A small self-supervised audio encoder (BEST-RQ), trained from scratch: activation prelu, 6100 steps.
Rows from block 9 of a small self-supervised audio encoder (BEST-RQ), named by matrix and row number. Rows with one number belong to one channel. Each number is 500 + 50 x the weight over its row's rms, rounded and kept within 0 to 999. All counts start at 0. Numbers have three digits each.
After each channel's rows are labels from the 100 clips, of 14848, where the channel reaches its highest value: "loudest band" is the band of the loudest frequency at the time of the peak; "strongest on" is what is common among them. Only what is clearly more common there than usual is listed. The data: read English sentences (LibriTTS-R).
# convs0: first width-11 conv (model.blocks.9.convs.0.weight, 96x96x11, each kernel summed), inputs 0-95
# convs1: second width-11 conv (model.blocks.9.convs.1.weight, 96x96x11, transposed, each kernel summed), outputs 0-95

convs0.88:489374471395507459442592522488543526594467450445531458501486497544555468562508543552541524451510432462534519520471518502553418529542497458586576622545512461531435497404505573572520524475501529428535559509522477540485556511517532539494430470458422418459497416455515446568466472498420489596
convs1.88:460408544434547467527551461452497527529500413507490487443511470540529592479510506531606598464544479445582568547436583601411470530494430474545470556492513506450458594479532541595547489552531491398529531477492500517494482531483401537509448397448453542431439455492566529487463449484524514570
loudest band: 4000 to 8000 Hz
strongest on: voice: female

convs0.20:529539461469500439527514438519446482459423451535512604479580525445428505472415501445350400482475512509472465556473449489494531440625575506493512451549538483519491542513562435438481521546500452531529460417402509566480494482586543523462528508554596510433468485486528478487536405586488574508
convs1.20:513540454533492452574571538543553450455458505462494483423514502413520527571464551458613510519540536465602474489466460468459410502553548528474438519477439395605565447508437537514611538476485418537501585456501533462539473521436469474453518558496488484480461584489482602501543385509446542453
loudest band: 4000 to 8000 Hz
strongest on: voice: female

convs0.42:456425503541518538596520481467513488500460432596525507474489515469571491441541491503517536430447548567494516518550497443528530567487475494530616546556468566504531496524458528548602543540433448497495549496467595470539425485445533501543527398524454512636554441439548445408408482549517515611
convs1.42:575559545510470450430481451524519481456540448513490470492500468424556501484485453537450484418465482560504444596446430446493504467449542481467532489482448540501590522417406520496471449528574424425494564496538562420463487391475491498558538516399458509618533437526441441411568422545449458504
loudest band: 500 to 1000 Hz
strongest on: the word "said"; the word "he"

convs0.38:529496433542528527597536553499539488567551434508445371471446552536588451434475502522460471449513566374465569582444476474469471371438494490486595510470462490488591513497507569524539468477478565498496484497484506587495581533488519510490466535524450521466481407448541489469393496403440498481
convs1.38:549541568500489439522494450522544513543570493498506465407479482478539366541505485567479511506542506489517526500487401525534498440471517410471485550480479507462559476483552572479496488514513582413571495523496533598628572575482477456513591588560405563458469493391490493475468459569498488379
loudest band: 250 to 500 Hz
strongest on: voice: female

convs0.81:546504553482526580400504507547461437487475540493378408456493487522380494544499479553505417463528491510449542509488511448494448514539534453497384512517496497424526502478519553466477604584512540449487478529422554509437524462528415694509462494464472476480519443496422506493599458467494509483
convs1.81:531467480419465533427452464563519449390523440491395446555397512494436559511468452553457514491354466530471507447541446513534517584452484515495477641562529448465582444485461516457454498538462508512505514492478510521507475458532463654509515533489527474472507417527436520495546537414506435483
loudest band: 250 to 500 Hz
strongest on: voice: female

convs0.36:500524459501526555482451537534440532555471443583485430528553512568455600508493492582572525543476546530501442507500507350478482495492497483543504447506381485450517547483483493558475390510463488520410431482408420452395575513478521465498565537488428534542544389491438518510450425530577486509
convs1.36:511604504476520415470533525448377483489395536537469532621462579496543543486468579484463558541521486522496499468487537452559492467405525506464527431514508630487532519485439532505520484500414414529459439449538512493520480570462560428468439516459504477567473424488629499543459397482469522504
loudest band: 250 to 500 Hz
strongest on: voice: female; text has "you"

convs0.7:566554517392557568527561558454480616500476554496502517526613435463601494516433502505514497397478537478574582472470523507579374500507480489581524482449541500490454486471449628454491460447514509480497471455474532448523526523525463494467553472416485383456476484541468518484531408510445565528
convs1.7:529556494438478505545554453519516560472494496528539460443512545461560512439462508565549525594399464555566451476575556486503362461537478554531542513435451529438448510474483567551587485413511518458550560471493492518366532499575532491483454469396476435475482500495578500450517485530548590606
loudest band: 4000 to 8000 Hz
strongest on: the word "said"

convs0.61:518474399544509488468455496493488451503506447454470560437520465534505516542472480427463509550498532504490532438474483550386505433523491526441443468384478514502492523490513391517456504458419576443492329451534414550564595570549498505561501523556536492509506487347492489505510414550543476461
convs1.61:460391538513515463505387453504405390480463485442525505487550466478513511481475524502416544538559504471510457474406497480409515591442457475508475483519570481390358515450451464472453538554418471485483542538517550523539463587482545484475498452555492495488485578461584478464424549496413432547
loudest band: 250 to 500 Hz
strongest on: voice: female

convs0.66:440478480443539601532487505579481542561435499452483572450464496549585469469389432546553572427489477520442589480449496510462494476533501449566600516526493446466440454533447469500552506460492587535425410486484521419536503497509436556428540540421570456592547513550499468432516470428494421515
convs1.66:465567540560565469587474530525447507586435452616560480457470476522583501460563439532474498439471483495516561541446491537382485432538519428556446510490509460534464538518508430504564556450498510461457477471549495433492500469526397564529520471445426552528570541455547397480427465568613514446
loudest band: 4000 to 8000 Hz
strongest on: the word "said"

convs0.4:431567472480549501442472410524457503513489559468490493554502541506465513488459455652539549561518576501499403463426432363465510460519514413501449450606432494481534451405503421450516422564517465537487538555497491536550489523537592392479515457456465496495517447497457497526454430472546492539
convs1.4:516535585527480401481536479497433500524455474507504599533465597548444478520525553514515533522495465506550506516476479592469472500502405479487468437535505536524550474537406389483508443423428473597398463506606576519546516460466580489524427481488533503493451343459544454523456423468542487528
loudest band: 250 to 500 Hz
strongest on: voice: female

convs0.50:421417472523544465434484472460543448414450450479472454538567507527463660527497391500471495472474502539453528528520399466464461416463432492460525436604391473529525476498609420487487548477479530443469432477424496451471513459525528533588540562491430514487561435446492521486498506500523496574
convs1.50:534476456484537577500404548454497525470561562459535452565466387562497530522507511495451497443515463550534507450426559510457494624442547486502399529529569536459417517453366458421502453559411478520513532446518499556454524588540553540429488475449475527497453537386512486472434503439520474459
loudest band: 4000 to 8000 Hz
strongest on: voice: female

convs0.48:518471533429524495459356518532423545423478527426540501591561549527519505497433441511522417469482535477520518496458483484393532470470527449497486529487462502356443464475474520448529516527447514476440409507433535418428546642473476536589476493489586451518499441522471445473473498547525585468
convs1.48:461550522497444603558476491460418482442475414520497519477537569443565523489564487478488422499534467598504443471442487481420466519451566577521500553448535492486425389472439526531531512541457466515535533488525512622538540566610445482489473518432460603597495478514432515461456417526552462434
loudest band: 250 to 500 Hz
strongest on: voice: female

convs0.5:452577477552455386429421484524522502506439475413443528460430396436477444443518488518556418401538495474546527503403412510560511497475489499478535504532444465567517541524473555432544534474483478447355528560520484462474516543453488487481498529512443554547500434543384469506402545491528445531
convs1.5:475548532590517443603431460474338501528441466562480486472500576522492582480600488482490553481547562453460417499426454455493460460512486493446459480510484477482460493379495520503536517485477448474515477482465562469521481541446482556438483489499463442376581409463508351509504528509471475552
loudest band: 4000 to 8000 Hz
strongest on: the word "said"

convs0.87:543539411514456441453577521537440478460430520564506541444529410478443461527459491419537500568524482568544509544494473448619532458507488497584453454519513535490483380463450557453494411463539509461505442485551558449481508527474497404518484527438494504580532597565461440470509584367489516557
convs1.87:606465607554482485498431544459491569564512526516526409489596444463491538437431510489561406557514464475501496473487522492537514527467469559403591468503517455493546590501481568425495362403562486542445430518578494519478494472566557456487483434532460542514531480414518518562519446455547540521
loudest band: 4000 to 8000 Hz
strongest on: voice: male; the word "said"