From a checkpoint of a small self-supervised audio encoder (BEST-RQ).
Model: 2.59M parameters, arch tc_resnet.
Rows from block 9 of a small self-supervised audio encoder (BEST-RQ), named by matrix and row number. Rows with one number belong to one channel. Each number is 128 + 32 x the weight over its row's rms, rounded and kept within 0 to 255. All counts start at 0.
After each channel's rows are labels from the 100 clips, of 14848, where the channel reaches its highest value: "strongest on" is what is common among them. Only what is clearly more common there than usual is listed. The data: read English sentences (LibriTTS-R). In brackets: how many of the 100, against the usual share in percent.
# convs0: first width-11 conv (model.blocks.9.convs.0.weight, 96x96x11, each kernel summed), inputs 0-95
# convs1: second width-11 conv (model.blocks.9.convs.1.weight, 96x96x11, transposed, each kernel summed), outputs 0-95

convs0.28 [175 101 130 108 128 119 113 117 158 145 108 157 107 134 175 123 164 142 127  83 120 143 102  77 135 161 128  51 104 128 136  90  63 137 123 132 110  85 115 124 160 141  84 124  97 106 163 151 100 133 132 165 101 140 117  87 154 159 172 183  44  85 143  80 127 148 160 167  83 149 138 100 131 148 184  73  92  47 109 124 172 162 138  93 110 131 156 133  83 126 128 127  59 151 172 164]
convs1.28 [154 152 121  87  47  98 111  76 151 147 119  90 150 119 168  96 111 160 134 113 132 119 107 127 112 216 166 116 162 105 185 162 111 144 116 136 168 142  96 104 137 135 121 128  87 132 161 144 155 170 143 177 126 111 129  71  90  73  98 156  56 159 117 138 115 135 151 116 126 154 112 143 127 109 128  92 130 145 117 144 198 114 160 137 128 146 153 156 172 179 186  82  59 168 148 193]
strongest on: voice: male (82 vs 47.8)

convs0.73 [108  98 111 103 149  85 121  67 136 151  91 134 140 162 163  89 114  68 154 139 154 160 129 192 154 172 104  95 122 170 123  83 148  98 119 118 132 142 106 125 158 196 125  35 127 145 177 108 168 108 107 128 120 169 111 170 148 112 104 166 139 112  81 119 167 201 154 118 110 167 155 155 180  78 136  82 122  87 174 118 107 155 144 145 188 105 126 112 118 118 146 152 164 139 180 154]
convs1.73 [116 140 186 110 132 148 128  75 123 107 108 147 149 113 107 148 121  74 171 126 153  93  91 177  71 111 195  98 116 149 146 134 143   8 124 136 103 145 122 101 144 156 165  94 178 130 159 184  80 117 104  92 171 130 172  76 138 139 151 106 140 134 111 114 149 149 148  92  92  97 123 187 145  68 145  88 159 123 108 109 121 119 165  95 156  92  97 139 111 101 142 108 148 130  71 168]
strongest on: voice: female (84 vs 52.2); the word "said" (28 vs 9.9)

convs0.41 [ 82 132 170 129  86 143 124 145 117 136  96 169 157  99 140 148 179  81 160 118 117 148  44  34 115 141  81 101 132 123 115 125  87 172 147 148  77 139 121 110 168 147 143 159  73  51  94  15 176 147 136 123 184 155 124 132  98 155 116 179 122 153 176  99 103 128 130 137 141 114 102 136 102  95 117 138 139 130 141 145 137 123 166  85 133 152 117 151  94 105 141 134 150  99 145 121]
convs1.41 [126 141 134  90 132  81  81 151 183 118 100 159 125  61 128 210 150 149 146 112  99 103 156  80  85 166  87  95 115 156 159 135 172 131 111 131  89 163  92 159 128 164  43 160 104  90 157 115 115 157  90  90 136 104 126 181 149  91 164 155 151 160 152 125  99 100 148 162 164 136  54 116  87  94 147  84 114  95 166  98 170 108 142 104 105 141 141 137 108 126 150 159  87 105 119  91]
strongest on: voice: male (96 vs 47.8)

convs0.69 [107  95 104 104 147 145 131 127 110 136  97 135 163 171 129 117  49 115 121 129 121 118 172 163 149 133 133 178  96 123  97 148 141 146  74  58 159 143 158 120 114 158 167  84  94 136 143 109 157 142 112 196 144 118 101  67  47 127 115 196  92 109 146 157 172 117  93 139 166 121 160 118  94  78  85 103 142 145 112 117 103 142 150 149 138  54  42 152 115 107 119  77 154  97 140 124]
convs1.69 [102  97 107 127  89 117 112 153 152 112  84 132 128 141 107 137 144 169 179 147 116 133 187 122 117 156 112  66 137 123 102 128  79 134 124  89 165 109 103 123 118 157 165 133 104 109  82 170  93 173 105 149 108  85 104 127  60 124  78 105  87 205 135 177 210 107  85 164  94 124 166 128 119  99 191  57 163 139  64 154 109 113 154 133 132 107 109 142  98 117 111  70 167 118 140 120]
strongest on: voice: female (99 vs 52.2)

convs0.15 [134 171 200 112 155 146 144 190  58 128 149 137 108  83 121 109 113 169 141 125  83 124  84  99 134 138 141  48 154 134 112  90 133 120 160 122 156 137 103 124 139  54 115 169  91 124 127  84  91  55 155 121 143 109 134 108 190 145 126 135  96 137 134 133 116 115 144 158 145 183  85 151 145 115  99 116 113 176 109 172  48 116 102  51 140 113 149  83 139 102 149 116 141 128 113 186]
convs1.15 [110 154 195 146 136 131 182 223  66  99 164  98 143  96 158 127 112 116 143 157 129 102 134  82 116 109 118 114 150 100 238  96 130  87 112  52 116 128 165 117 121  61 130 123 107 111 101 117  85 140 140 149 102 147 125 103 123  88 130 155 116 138 153  79 152  80 123 175 134 149 121 151 185 167 117 144 138 191  90 113  99  96 103 105 144 171 123 132 130  72 119  98 138 132 127 126]
strongest on: voice: male (99 vs 47.8)

convs0.79 [135  40 170 112 143  81 110  89 140 106 145 136 114 124  86 120  62 145 126 188 127 140 125  73 109 147  64 123  86 130  89 116 117  93 115  95  95 132 134 104 124 137 111 158  68  81 115 155 150 134  95 103 123 147 130 150 151  63 134 124 128  87  99 178 159 140 175 154  72 132 135 129  84 134  87  88 164  78 113 157  93 111 173 160 128 118 153 110 149  94  90  52 146 134 148  65]
convs1.79 [162 147 174 101  91 107 116  99 146 131 127 138 145 112  95  95 154 174  90 179 137 117 171 129 113 100 144 114 120 157 165  83 137  93 166  81 143 118  41  78 137  87 123 149 145 111 114 150 156 157  70  95 138 110 159 205 151 158  96 171 131 138 158 116 133  69 173 131  85 127 149 159 143 140 135 150  82  78 119 107 147  66 141 104 148 127 157  76  90 144 117  50 119 120  69 110]
strongest on: voice: female (91 vs 52.2); the word "and" (72 vs 31.1)

convs0.45 [136  72 128  68 169 161  97 137 125 130 153  66 107 132  85  76 152  95 114 128 142 195 175 101 166 207 115 104 117 150 107 149 139  97 160 134 131 174 124 162 145 144 113 131 133  67 130 104  74 149 169  93 134 141 137 201 114 171  88 124 105 121  96  81 122 123 139 142 137 120 121  93 111 161  96 101 144 184 113  60 103  59 116 128  95  87 118 177 134 104 104 117 147  98 173 105]
convs1.45 [125 125 156  58 148 117 159 133 127 186 142  76  76 192 183 151 105 150  60  85 137  69 100 122 117 115 158 159  93 195 129 174 133 151  83 130  58  81 164 162 156  81 126 167 186 111 120 105 161 123 133 115  97 129 145 142  85 152 139 133 133  90 126 138 111 164 128 164 155  89 156  86 150 142 125 130  86 151 103 152  93 110 132  92  91  98 151 155 136 109 100 119 147  79  80 118]
strongest on: voice: male (87 vs 47.8)

convs0.0 [154 183 157  50 137 129 149 152  25 119 117 124 134 126 107 132  35 112 111  59 114 135 142 169 141 137 154  84 153 170 161 131 121 135 123 119 144  80 104 153 182 142 142 131 139 106 149 159 164 104 174 126 126 148 132 151 110 139  95 173 142 129 135 105  70 135 122 129 118 151 105 137 168  91  98  65 151 147  86 150 158 151 192  57 126 107 127 143 128 166 149 157 183 103 116 158]
convs1.0 [135 132 113 165 174  93 127 148   0 150 110 131 127 145 134 113 120  93 169  92 108  93 101 124 133 124 165 111 183 186 135 140 141 155 114  87 126 156 145 142 129 142 178 116  98 135 130 151 140 138 144  92 128 161 106 141 118 127  57 151 133 135 159 143  93  75  95 168 111 165 117 127 138 176  67 153 164  89  42 168 164 137  90  74  83 101 154 129 141 145 145 140 115  71 111 131]
strongest on: the word "said" (30 vs 9.9)

convs0.26 [ 91 110 123 116 121  96 105 151 149 106 109 106  85  73 115 139 129  83 132  70 171 157 184 133 152 186 140 123 187 134 106 166 153 148  93  91 108 139 171 136 152 150 127  72  65 121 174 177 108  92 176 127  96 145  52  74 119 112 128 101 133 151 132 153 143 126 164 153 135 154 118 126  82 130 148  92 149  77 155 165  90 154 185 105 115  86  92 132 132 142 195 168  76 114 100 149]
convs1.26 [ 45  83 151 125  82 122  67 147 168 113  49  84 161 123 123 117  94  74 119 134 221  69 153 177 153  82 110 157 142 141 163 124 170 106 123 132 126 130  98 158 126 157 171  88  99 112  88 135 106 158 162 146 115 139 124 142 131 110 118 119 118 190  82 118 114 122 127 124 143 137 106 149 145 164 136 108 148  47 156 162 132 165 123 113 131 112 107 197 133 147 161 131 107 142  77 164]
strongest on: voice: female (90 vs 52.2)

convs0.80 [154 137 178  98 143 144 151 134 159 131 160  81 156 155 184  74  80 194 132 124 145 115 149 119 125 152 121  68 138 126  83 166 142  76  95 156 120 113  68  95 175 104 145  79 143 101 126 136  84 178  97 117  73 139 118  86 145 129 137 122 147 124 115 149 150 157  93 189 125  92 181 134  44  56 170 108 154  74 143 117  87 104  99 147 142 146 107 142 107 130 160 140 116 163 101 101]
convs1.80 [136 174  88 128 212  88 176  92 192 135 118 123 155 146 189 108 168 136 179 136 105 150 113 162 127 146 138 149 105 150 149 121  88 115 189 147 129 110 112 111 155  96  86 123 185 209 173 104 147 105 217 167 119 116 146 106 135 124 112 116 176 174 113 141 175  99  98 160 140 124 155 161 110 105 142 147 178 102 108 138 116 160 116  82 163 134 146 136  88 122 114 125 168 173 153  93]
strongest on: voice: female (88 vs 52.2)

convs0.95 [163 118 139  68 154 149 118 129 151 115  96  74 102 137  99 129 100 116 132  87 158 128 102 160 111 137 144 135 140 154  99 164 128 170 178 145 161 170 149 119 174  59  75 165 128  98 118 131  97 169  56 177 151 120 136 158  67 115 171  66 199 141  83 166 130 109 144  91 123 163 151 116 162 112 129 116 153 143 105 122 148 141 153 141 165 170 137 187 122 163  91  84  90 102 194  98]
convs1.95 [175  94 148 162 151 148 138 183 128 141 103 128  78 158 150 158 128 111 116 143 184  75 140 143 121 154 135 164 104 166 130 160 140 168 109 164 143 108 112 163 139 114  17 158 101 137  84 104 132 171 106 159 142 154 118 152 105 143 137 117 176  98 165 150  78  98  60  79 122 103  89  97 113 145 144  57 152  73 106 126 161  64  94 139 144 118 134 148 102 191 110 115 134 116 173 109]
strongest on: voice: female (93 vs 52.2)

convs0.46 [113 115 100 116 101  60  93 123 139 123 147  96 160  64 130 137 102 107 113 170  69 159 106  95 108 152  66 110 107 143 119 142  96 154 109 156 124  96  91 146 147 161 133 159 154  94 101  36 206  67 144  88 103 144 127 143 108  96 110  84  54 129  89 118 129  92  98 133 152 144  78  91 104  52 112 143 129 121 101 147 102 188 167 105 166 130 111 107 123 142 126 170 122 126 115 150]
convs1.46 [137  61 221 206 188 136 121  78 139 154 137 124 225 113 147 129 128 108 113 167 114 118 128  83 128 167 108 144  96 125 131 129 156 130  80 120 157 141 120 132 130 114 181 129 123 126 128  98 184 158 126 132 110 156 142 200  80 104 153 103 103 141 117 169 180 157 143 117 132 112 140 133  90 140 134 140 131 171 175  79 191  99 149 162 134  98  86 140 157 141 138 138  92 191 103 131]
strongest on: voice: male (91 vs 47.8)

convs0.14 [145 155 104 101 131 108  53 110 148 185 113 152 119 155 179  94 153 158 110  87 163 142 157  99 166  92 144 103 135 141  85  67 134 141 109 135 136 138  90 135 110 158 130  97 131 124 188 156  96 123 148 120  77  54 135 161 102 180 117 171  73 117 147 118 162  79  70 125 144 140  95 147 151 126 114  77 102  92 154 156  70 167 118 160 136 185  32 136 115 117 121 153 100 123 135 131]
convs1.14 [151 150 163 119 104 108  88  83 144 123  59 176 103  99 143 153 155 134  89  84 201  77 130  94  84  94  83  96 129 169 148 126 120 136 132  77 175 141  90  96 107  64 144  82 125 149 101  86 137 142 101 120 100  67 115 132  98 140 143 181 133 159 142 140 170  99 167  92 100 139 180 138 108 121 140 120  88 125 118 190 162 124 145 145 184 125 113 150  87 173 150 100 147 173  99 179]
strongest on: voice: male (77 vs 47.8)

convs0.47 [106  70 139 145  75 113  92 140 136 116 105 102 130 138  73  83 101 116 132 178 165 114 163 150 114  98 202 123 125 142 113 138 113 110 157 101 136  74 146 126  88  87 145 149 119 121 127 170 115 142  59  89 148  78 109 161 154 126 110  95 145 166 126  77 136 134 148 151 125 105  92 151 131 141 108 135 116  86 128  94 155 135 135 168 138  94 213  67 147  63  74 152  42 156  94 164]
convs1.47 [104 100 171 136 109 113  95 156 124 201 146  82 140  99  90  83  90 120 123  85 103 129  99 151 170 121 124 130 170  92 198  89 130  87  98 201 125 114 148 128  91 135 123 116 121 166  97 116 144 173 156  76 183 147  93 103 155 168 102 120 109 161 157  65 156 164 141 146 186 170 137  84 126 107  83 104 110 153 136  98  96 110 125 145 103 184 114  72 181 137 107 150 156  90  97 144]
strongest on: voice: female (86 vs 52.2); the word "said" (27 vs 9.9)

convs0.72 [ 87 152 169  99 104  89 136 136 117 129 132 151 179  83  88 138 103  67  85 103 136 123 151 149 108 151 135  86 158 159 133 169 146  69  56 103 137 108  92 118 111 181 121  43 101 154 164 141 147 157 140 107 186 155 173 167 129  71 155 137 119 147 147 115  49 138 132 100 120 119 125 136 143 189 152 106 105 189 128  91 119 112 166  87 117 123  70 120 115 157 135 179 157 102 149 122]
convs1.72 [151 115 112 142  79 143 127  72 102 184  99 190 155 125  93  67  92 122 140 148  94 145  77 134 134 149 186 115  99 205 135 107 110 103 124  71 134 188 104 107  92 178 131 104 119 154 149 133 153 149 142  88 140 134 161 171 136 133 136 135 104 118 172  28 142 139 179 157 105 140 194  80 112 158 139 151 122 123 124 113 114 114 144 115 126 169  93  71 164 131 120 130  79 107  91 160]
strongest on: the word "said" (33 vs 9.9)

convs0.6 [158 147 144  97  79 174 142 108 139 131 160 154 112 127 136 147 139 135 139 146 168 184 115  83 144 117 134 114 159 140  78 108  68 103 103 191 105  90 109  95 113 153 150  82 144 116 168  82  92 164 126  91 130   8 165 154 162  55 114 108 120 116 119 113 159 132  92 119  83  99 149 107 103 152 180 136 135 120 162 115 118  89  78 152 128 127  54 131 110  78 127 177 120 116 102 137]
convs1.6 [113 195  73 145 126 100 135  83 172  80  97 143  69  84 161 111 104  89 124 144 163 132 124  83  76 109 102  90 120 204 163 131  69  92 128 145 106  96 160 100 115 130 111 119 135 155 147  94 160 156 114 109 122  34  96  82 165 112 102 146 177 147  97  97  67 140 171 145 119 135 120 132  69 169 119 153 118 157 101 124 134 120  88 135 162  95 114 133 116  71 127 158 107 145 133  94]
strongest on: voice: male (90 vs 47.8); the word "said" (27 vs 9.9)