{"model": "self-supervised audio encoder (BEST-RQ)", "dataset": "read English sentences (LibriTTS-R)", "train_examples": 15625, "n_mels": 64, "hop_length": 160, "input": "log_mel", "win_length": 400, "codebook_size": 1024, "mask_prob": 0.05, "arch": "tc_resnet", "norm": "batchnorm", "hidden_act": "prelu", "depths": [2, 5, 5], "kernel_size": 11, "stem": "single", "dropout": 0.05, "widths": [96, 96, 96], "init": "trunc_normal_002", "residual_init": "scaled_by_depth", "optimizer": "nadamw", "learning_rate": 0.0047, "beta1": 0.9, "beta2": 0.95, "eps": 1e-08, "max_steps": 6100, "batch_size": 384, "epochs": 149.9, "lr_schedule": "linear", "final_lr_fraction": 0.1, "warmup_steps": 300, "weight_decay": 0.07}
Rows from block 4 of a small self-supervised audio encoder (BEST-RQ), named by matrix and row number. Rows with one number belong to one channel. Each number is 128 + 24 x the weight over its row's rms, rounded and kept within 0 to 255. All counts start at 0. Numbers have three digits each.
Before each channel's rows are labels from the 100 clips, of 14848, where the channel reaches its highest value: "loudest band" is the band of the loudest frequency at the time of the peak; "responds to" is what is common among them. Only what is clearly more common there than usual is listed. The data: read English sentences (LibriTTS-R). In brackets: how many of the 100, against the usual share in percent.
# convs0: first width-11 conv (model.blocks.4.convs.0.weight, 96x96x11, each kernel summed), inputs 0-95
# convs1: second width-11 conv (model.blocks.4.convs.1.weight, 96x96x11, transposed, each kernel summed), outputs 0-95

loudest band: 4000 to 8000 Hz (29 vs 5.2)
responds to: voice: male (95 vs 47.8)
convs0.72:147151089143094140146148165135130139134108127150176087141142152085077088136097169096107134108131155133118067164139138114129098113171106129165111104100127121101153138118132104120116067159148123141129128120104147146107139125122125072130108130128125126115131109119109123152116107073124131167
convs1.72:127102129154131179136092132154167114133129106111136102116150147103106084089088141112122133161107134091147117105076108086115107116125148171114118126116083122106150117132161130094114048110108109139146141133126123118115139110173124115106137142119132134132130138112136141119189119103150135181

loudest band: 500 to 1000 Hz (25 vs 7.4)
responds to: voice: male (81 vs 47.8)
convs0.52:169173120179130149102133096132098142140157111095125146134100120136142156121110132082136118186095132118126145115130107112139123152108163161098140115106167131154146089112118147095120105139136147155123146133166106179123125110130087122110087108115133112125111153107092124139126127053154128097
convs1.52:165147110145143148112142133132100092106179116093101117158145170109124089175137171115116130137066099133137139165155131139133115090091154187136134142117112136154147087133113146117128118128094107157123080122139125125145118115140096098158091104139096115124118098154104110115113148098148115113

loudest band: 250 to 500 Hz (32 vs 13.4)
responds to: voice: female (99 vs 52.2)
convs0.62:122128118187110094126129146134149133165109126110053103115124146138141127108100090154123126156168125135129146131137137147128122088129115171055132137146139117170090113110134089136122140137117179093135147149144095109146156124135108113092114152129089119107116086101143120152128158135116162117
convs1.62:108100160129132095135146118138108094114119160148097142109128175115113237126105106146119140170157145117104124115134125134158094118074135140101147107171137127132123115116131124123139130139118144122115114133127113115165114096130152146105120103171090114128174153122125188137122129131135148095

loudest band: 250 to 500 Hz (40 vs 13.4)
responds to: voice: male (85 vs 47.8)
convs0.13:162139147150122093156113144134124148126122134121164111115137136148173153127130146136106148126083158154150129097132145142097136139100122122122138126160146116110068102115094089117148098087085133131116122084096140068137159066122093102114098123129166146107122151119140131096165110164128139109
convs1.13:117120155114109099150118121125101109133065166089152194135126163137135135133105141120144146083089097163148125102068144118125147169080122089133086079097143115110119106139130120128102079118130107109122137134081117129115113130134130142104132094133154145115105136100124133105109144118129130111

loudest band: 250 to 500 Hz (41 vs 13.4)
responds to: voice: female (83 vs 52.2)
convs0.84:168126111123125179130093137100132068118181082144154145140143134130142162108091135173136149145082139130148111124109160118104116157144156107126090133117120085110120103145147113154119137094089160136115128109141108125103104078138135132136097091099100109120121098134118094099134097128104096131
convs1.84:146099108124136142118106082093102099135128139135096136104123135121151164127094127098145157084109096143130107103111121139125156157096097130117107068162098114120124095126108104142095149068127133107086151098074130111119099124138124131105108139160128096139120082125146121111115111152100169159

loudest band: 250 to 500 Hz (50 vs 13.4)
responds to: voice: female (82 vs 52.2)
convs0.23:118130120139098112097115129107114141097085085128100107105150141146089084135092115159076125114122102110179140132128081128104104078095134125123125134121119143123133128131132119129119154135157114135133125132102143135191098055120158154166148102113120151142154118110089102133102120118141154095
convs1.23:159122139121114149128124112134170095147104104085130116082139118083110153103118135108114166141113150105187092148182119154163132119099115116143157115096138115111112147137118152109148109097111125127133154119116146107134102129078101097108165116097143103145170105131162157074111131126129159143

loudest band: 500 to 1000 Hz (35 vs 7.4)
responds to: voice: female (99 vs 52.2)
convs0.55:109101122117125106150146141162108126117100118119051104131180125126103133086112167135139123104140158149138140154144144128165184149164136125112114142157132150143074110120090083100139126142126122164108151164139128134138130130152102154084159128131132136148136106092141120099150079117110151155
convs1.55:129093139139134117170124137143123165117103163155112110110144104076150199150127145133121127109112125124144116151153153134120117143171133140172162143126118131110134152109115132087104140119144152156125145154138117106145140133150076183110139099169106135091121106090153096156130118145136121193

loudest band: 4000 to 8000 Hz (38 vs 5.2)
responds to: voice: female (94 vs 52.2)
convs0.4:177138100153123156116144150133118128120120147085114162104133160117058113109116152133091097129152123132146156138142123102152126144129123160126131143120135079149153182106091149129057117159093129134118121133129127125106067141139099130114166125119122099118117126124118089122167097149162146124
convs1.4:151132122096149128138118128147109146146143131096096166165168103099194158158142121142090123138159127134138119131119107141109097138151123140128119115094131099108090139121083082102109160083135128161128116126110092145162111169125128129079192129125128080127102135135163100115150122133143137126

loudest band: 250 to 500 Hz (37 vs 13.4)
responds to: voice: female (81 vs 52.2)
convs0.83:132169119130075125126082145136124126124115128189110126144123119132126120145076103149133114147110120151121113130116066131113145103123102150090138120139105121066093111146148127147175128123106113127121096067093089138116102133071117119103127124132133119064139124142123112154138121121135163134
convs1.83:110114113153148146142157120164108109160112110123121143143107132129126139136142127143172109126143144139093111100141164130141137116137137099100120127124123127160215135151081174146134130093110091143118147123108127139049121096177153155123138116102104148101075130144138169155122125124113146134

loudest band: 250 to 500 Hz (32 vs 13.4)
responds to: voice: female (97 vs 52.2)
convs0.86:144123103132171148110156117125107132133114160138126151123092129127128130118124108201188109136102156140108099184122099081117111100142122150092070125125105148101151087120123147148108114160170132103141099144121112164112111114141146119128166108120150132140156118122068137124120130136095122145
convs1.86:167170151144122127081149120141112144107136108155112153141141097088112153088126151144152100111131106103119134147152147154141122119128166089151106157136085148095126096122105129121115151147112138154172112132107112179115143166138178158131137112105141176123114099102140107134092158109154111171

loudest band: 4000 to 8000 Hz (57 vs 5.2)
responds to: the word "said" (32 vs 9.9)
convs0.21:156076122108061116134115120118107079130085096102127143121132087098164158116147147093130133134136130117119102136157086139105127118146132181159146108132100145175174122108133144080130100125172143130154172124147107127155150143153148113124110139096108113132143103130128133127114150146157126094
convs1.21:109127124110113099125130151114152096114121141146090114114148117151122123157129088096141141136144148131175135141156132096144088093107130155122163064136120147163172132171136140093161105112150122151171164113141101169101137110129120132158136115110077141150091132149078152159109112127106148141

loudest band: 1000 to 2000 Hz (36 vs 2)
responds to: voice: male (79 vs 47.8)
convs0.39:144148141128096121107113168108139135173135138098073093148107158125149130096150123116099148082133092113123087115136127130119130157121128116137149122131143086110134129181138119127148109134089120151149101137079154158144107152165110130118118139068096122126116109112135152162096125154123078078
convs1.39:126133127115165131134118134143107150131117104067106117112108169109123133118129128110090139105102131083121063124121131122149154177139113125134140103155159129120120155215086148134152132153112107122104161135111154166120142164089092102139108126152125149099158118130131119106146121167113158127

loudest band: 4000 to 8000 Hz (80 vs 5.2)
responds to: voice: male (99 vs 47.8)
convs0.32:117154154152128125112152176122164157164092124100101136092132153133154113118097156124161133115107087151117088127175122113119091143144102161165125088140131133101137122123162128123123066140115123128098091119097169140086124150161127093155136126080099111129120137118123085137114137107116103120
convs1.32:126107150097111168124132129120151130141088117160171158075130118095121099133126141098129105071136101151097115122145160124136114122128106118164111117109136149160095143099116133106153097140075062155130104107165127132126144110147128118165107133130169133144113161123100107110157112126104114181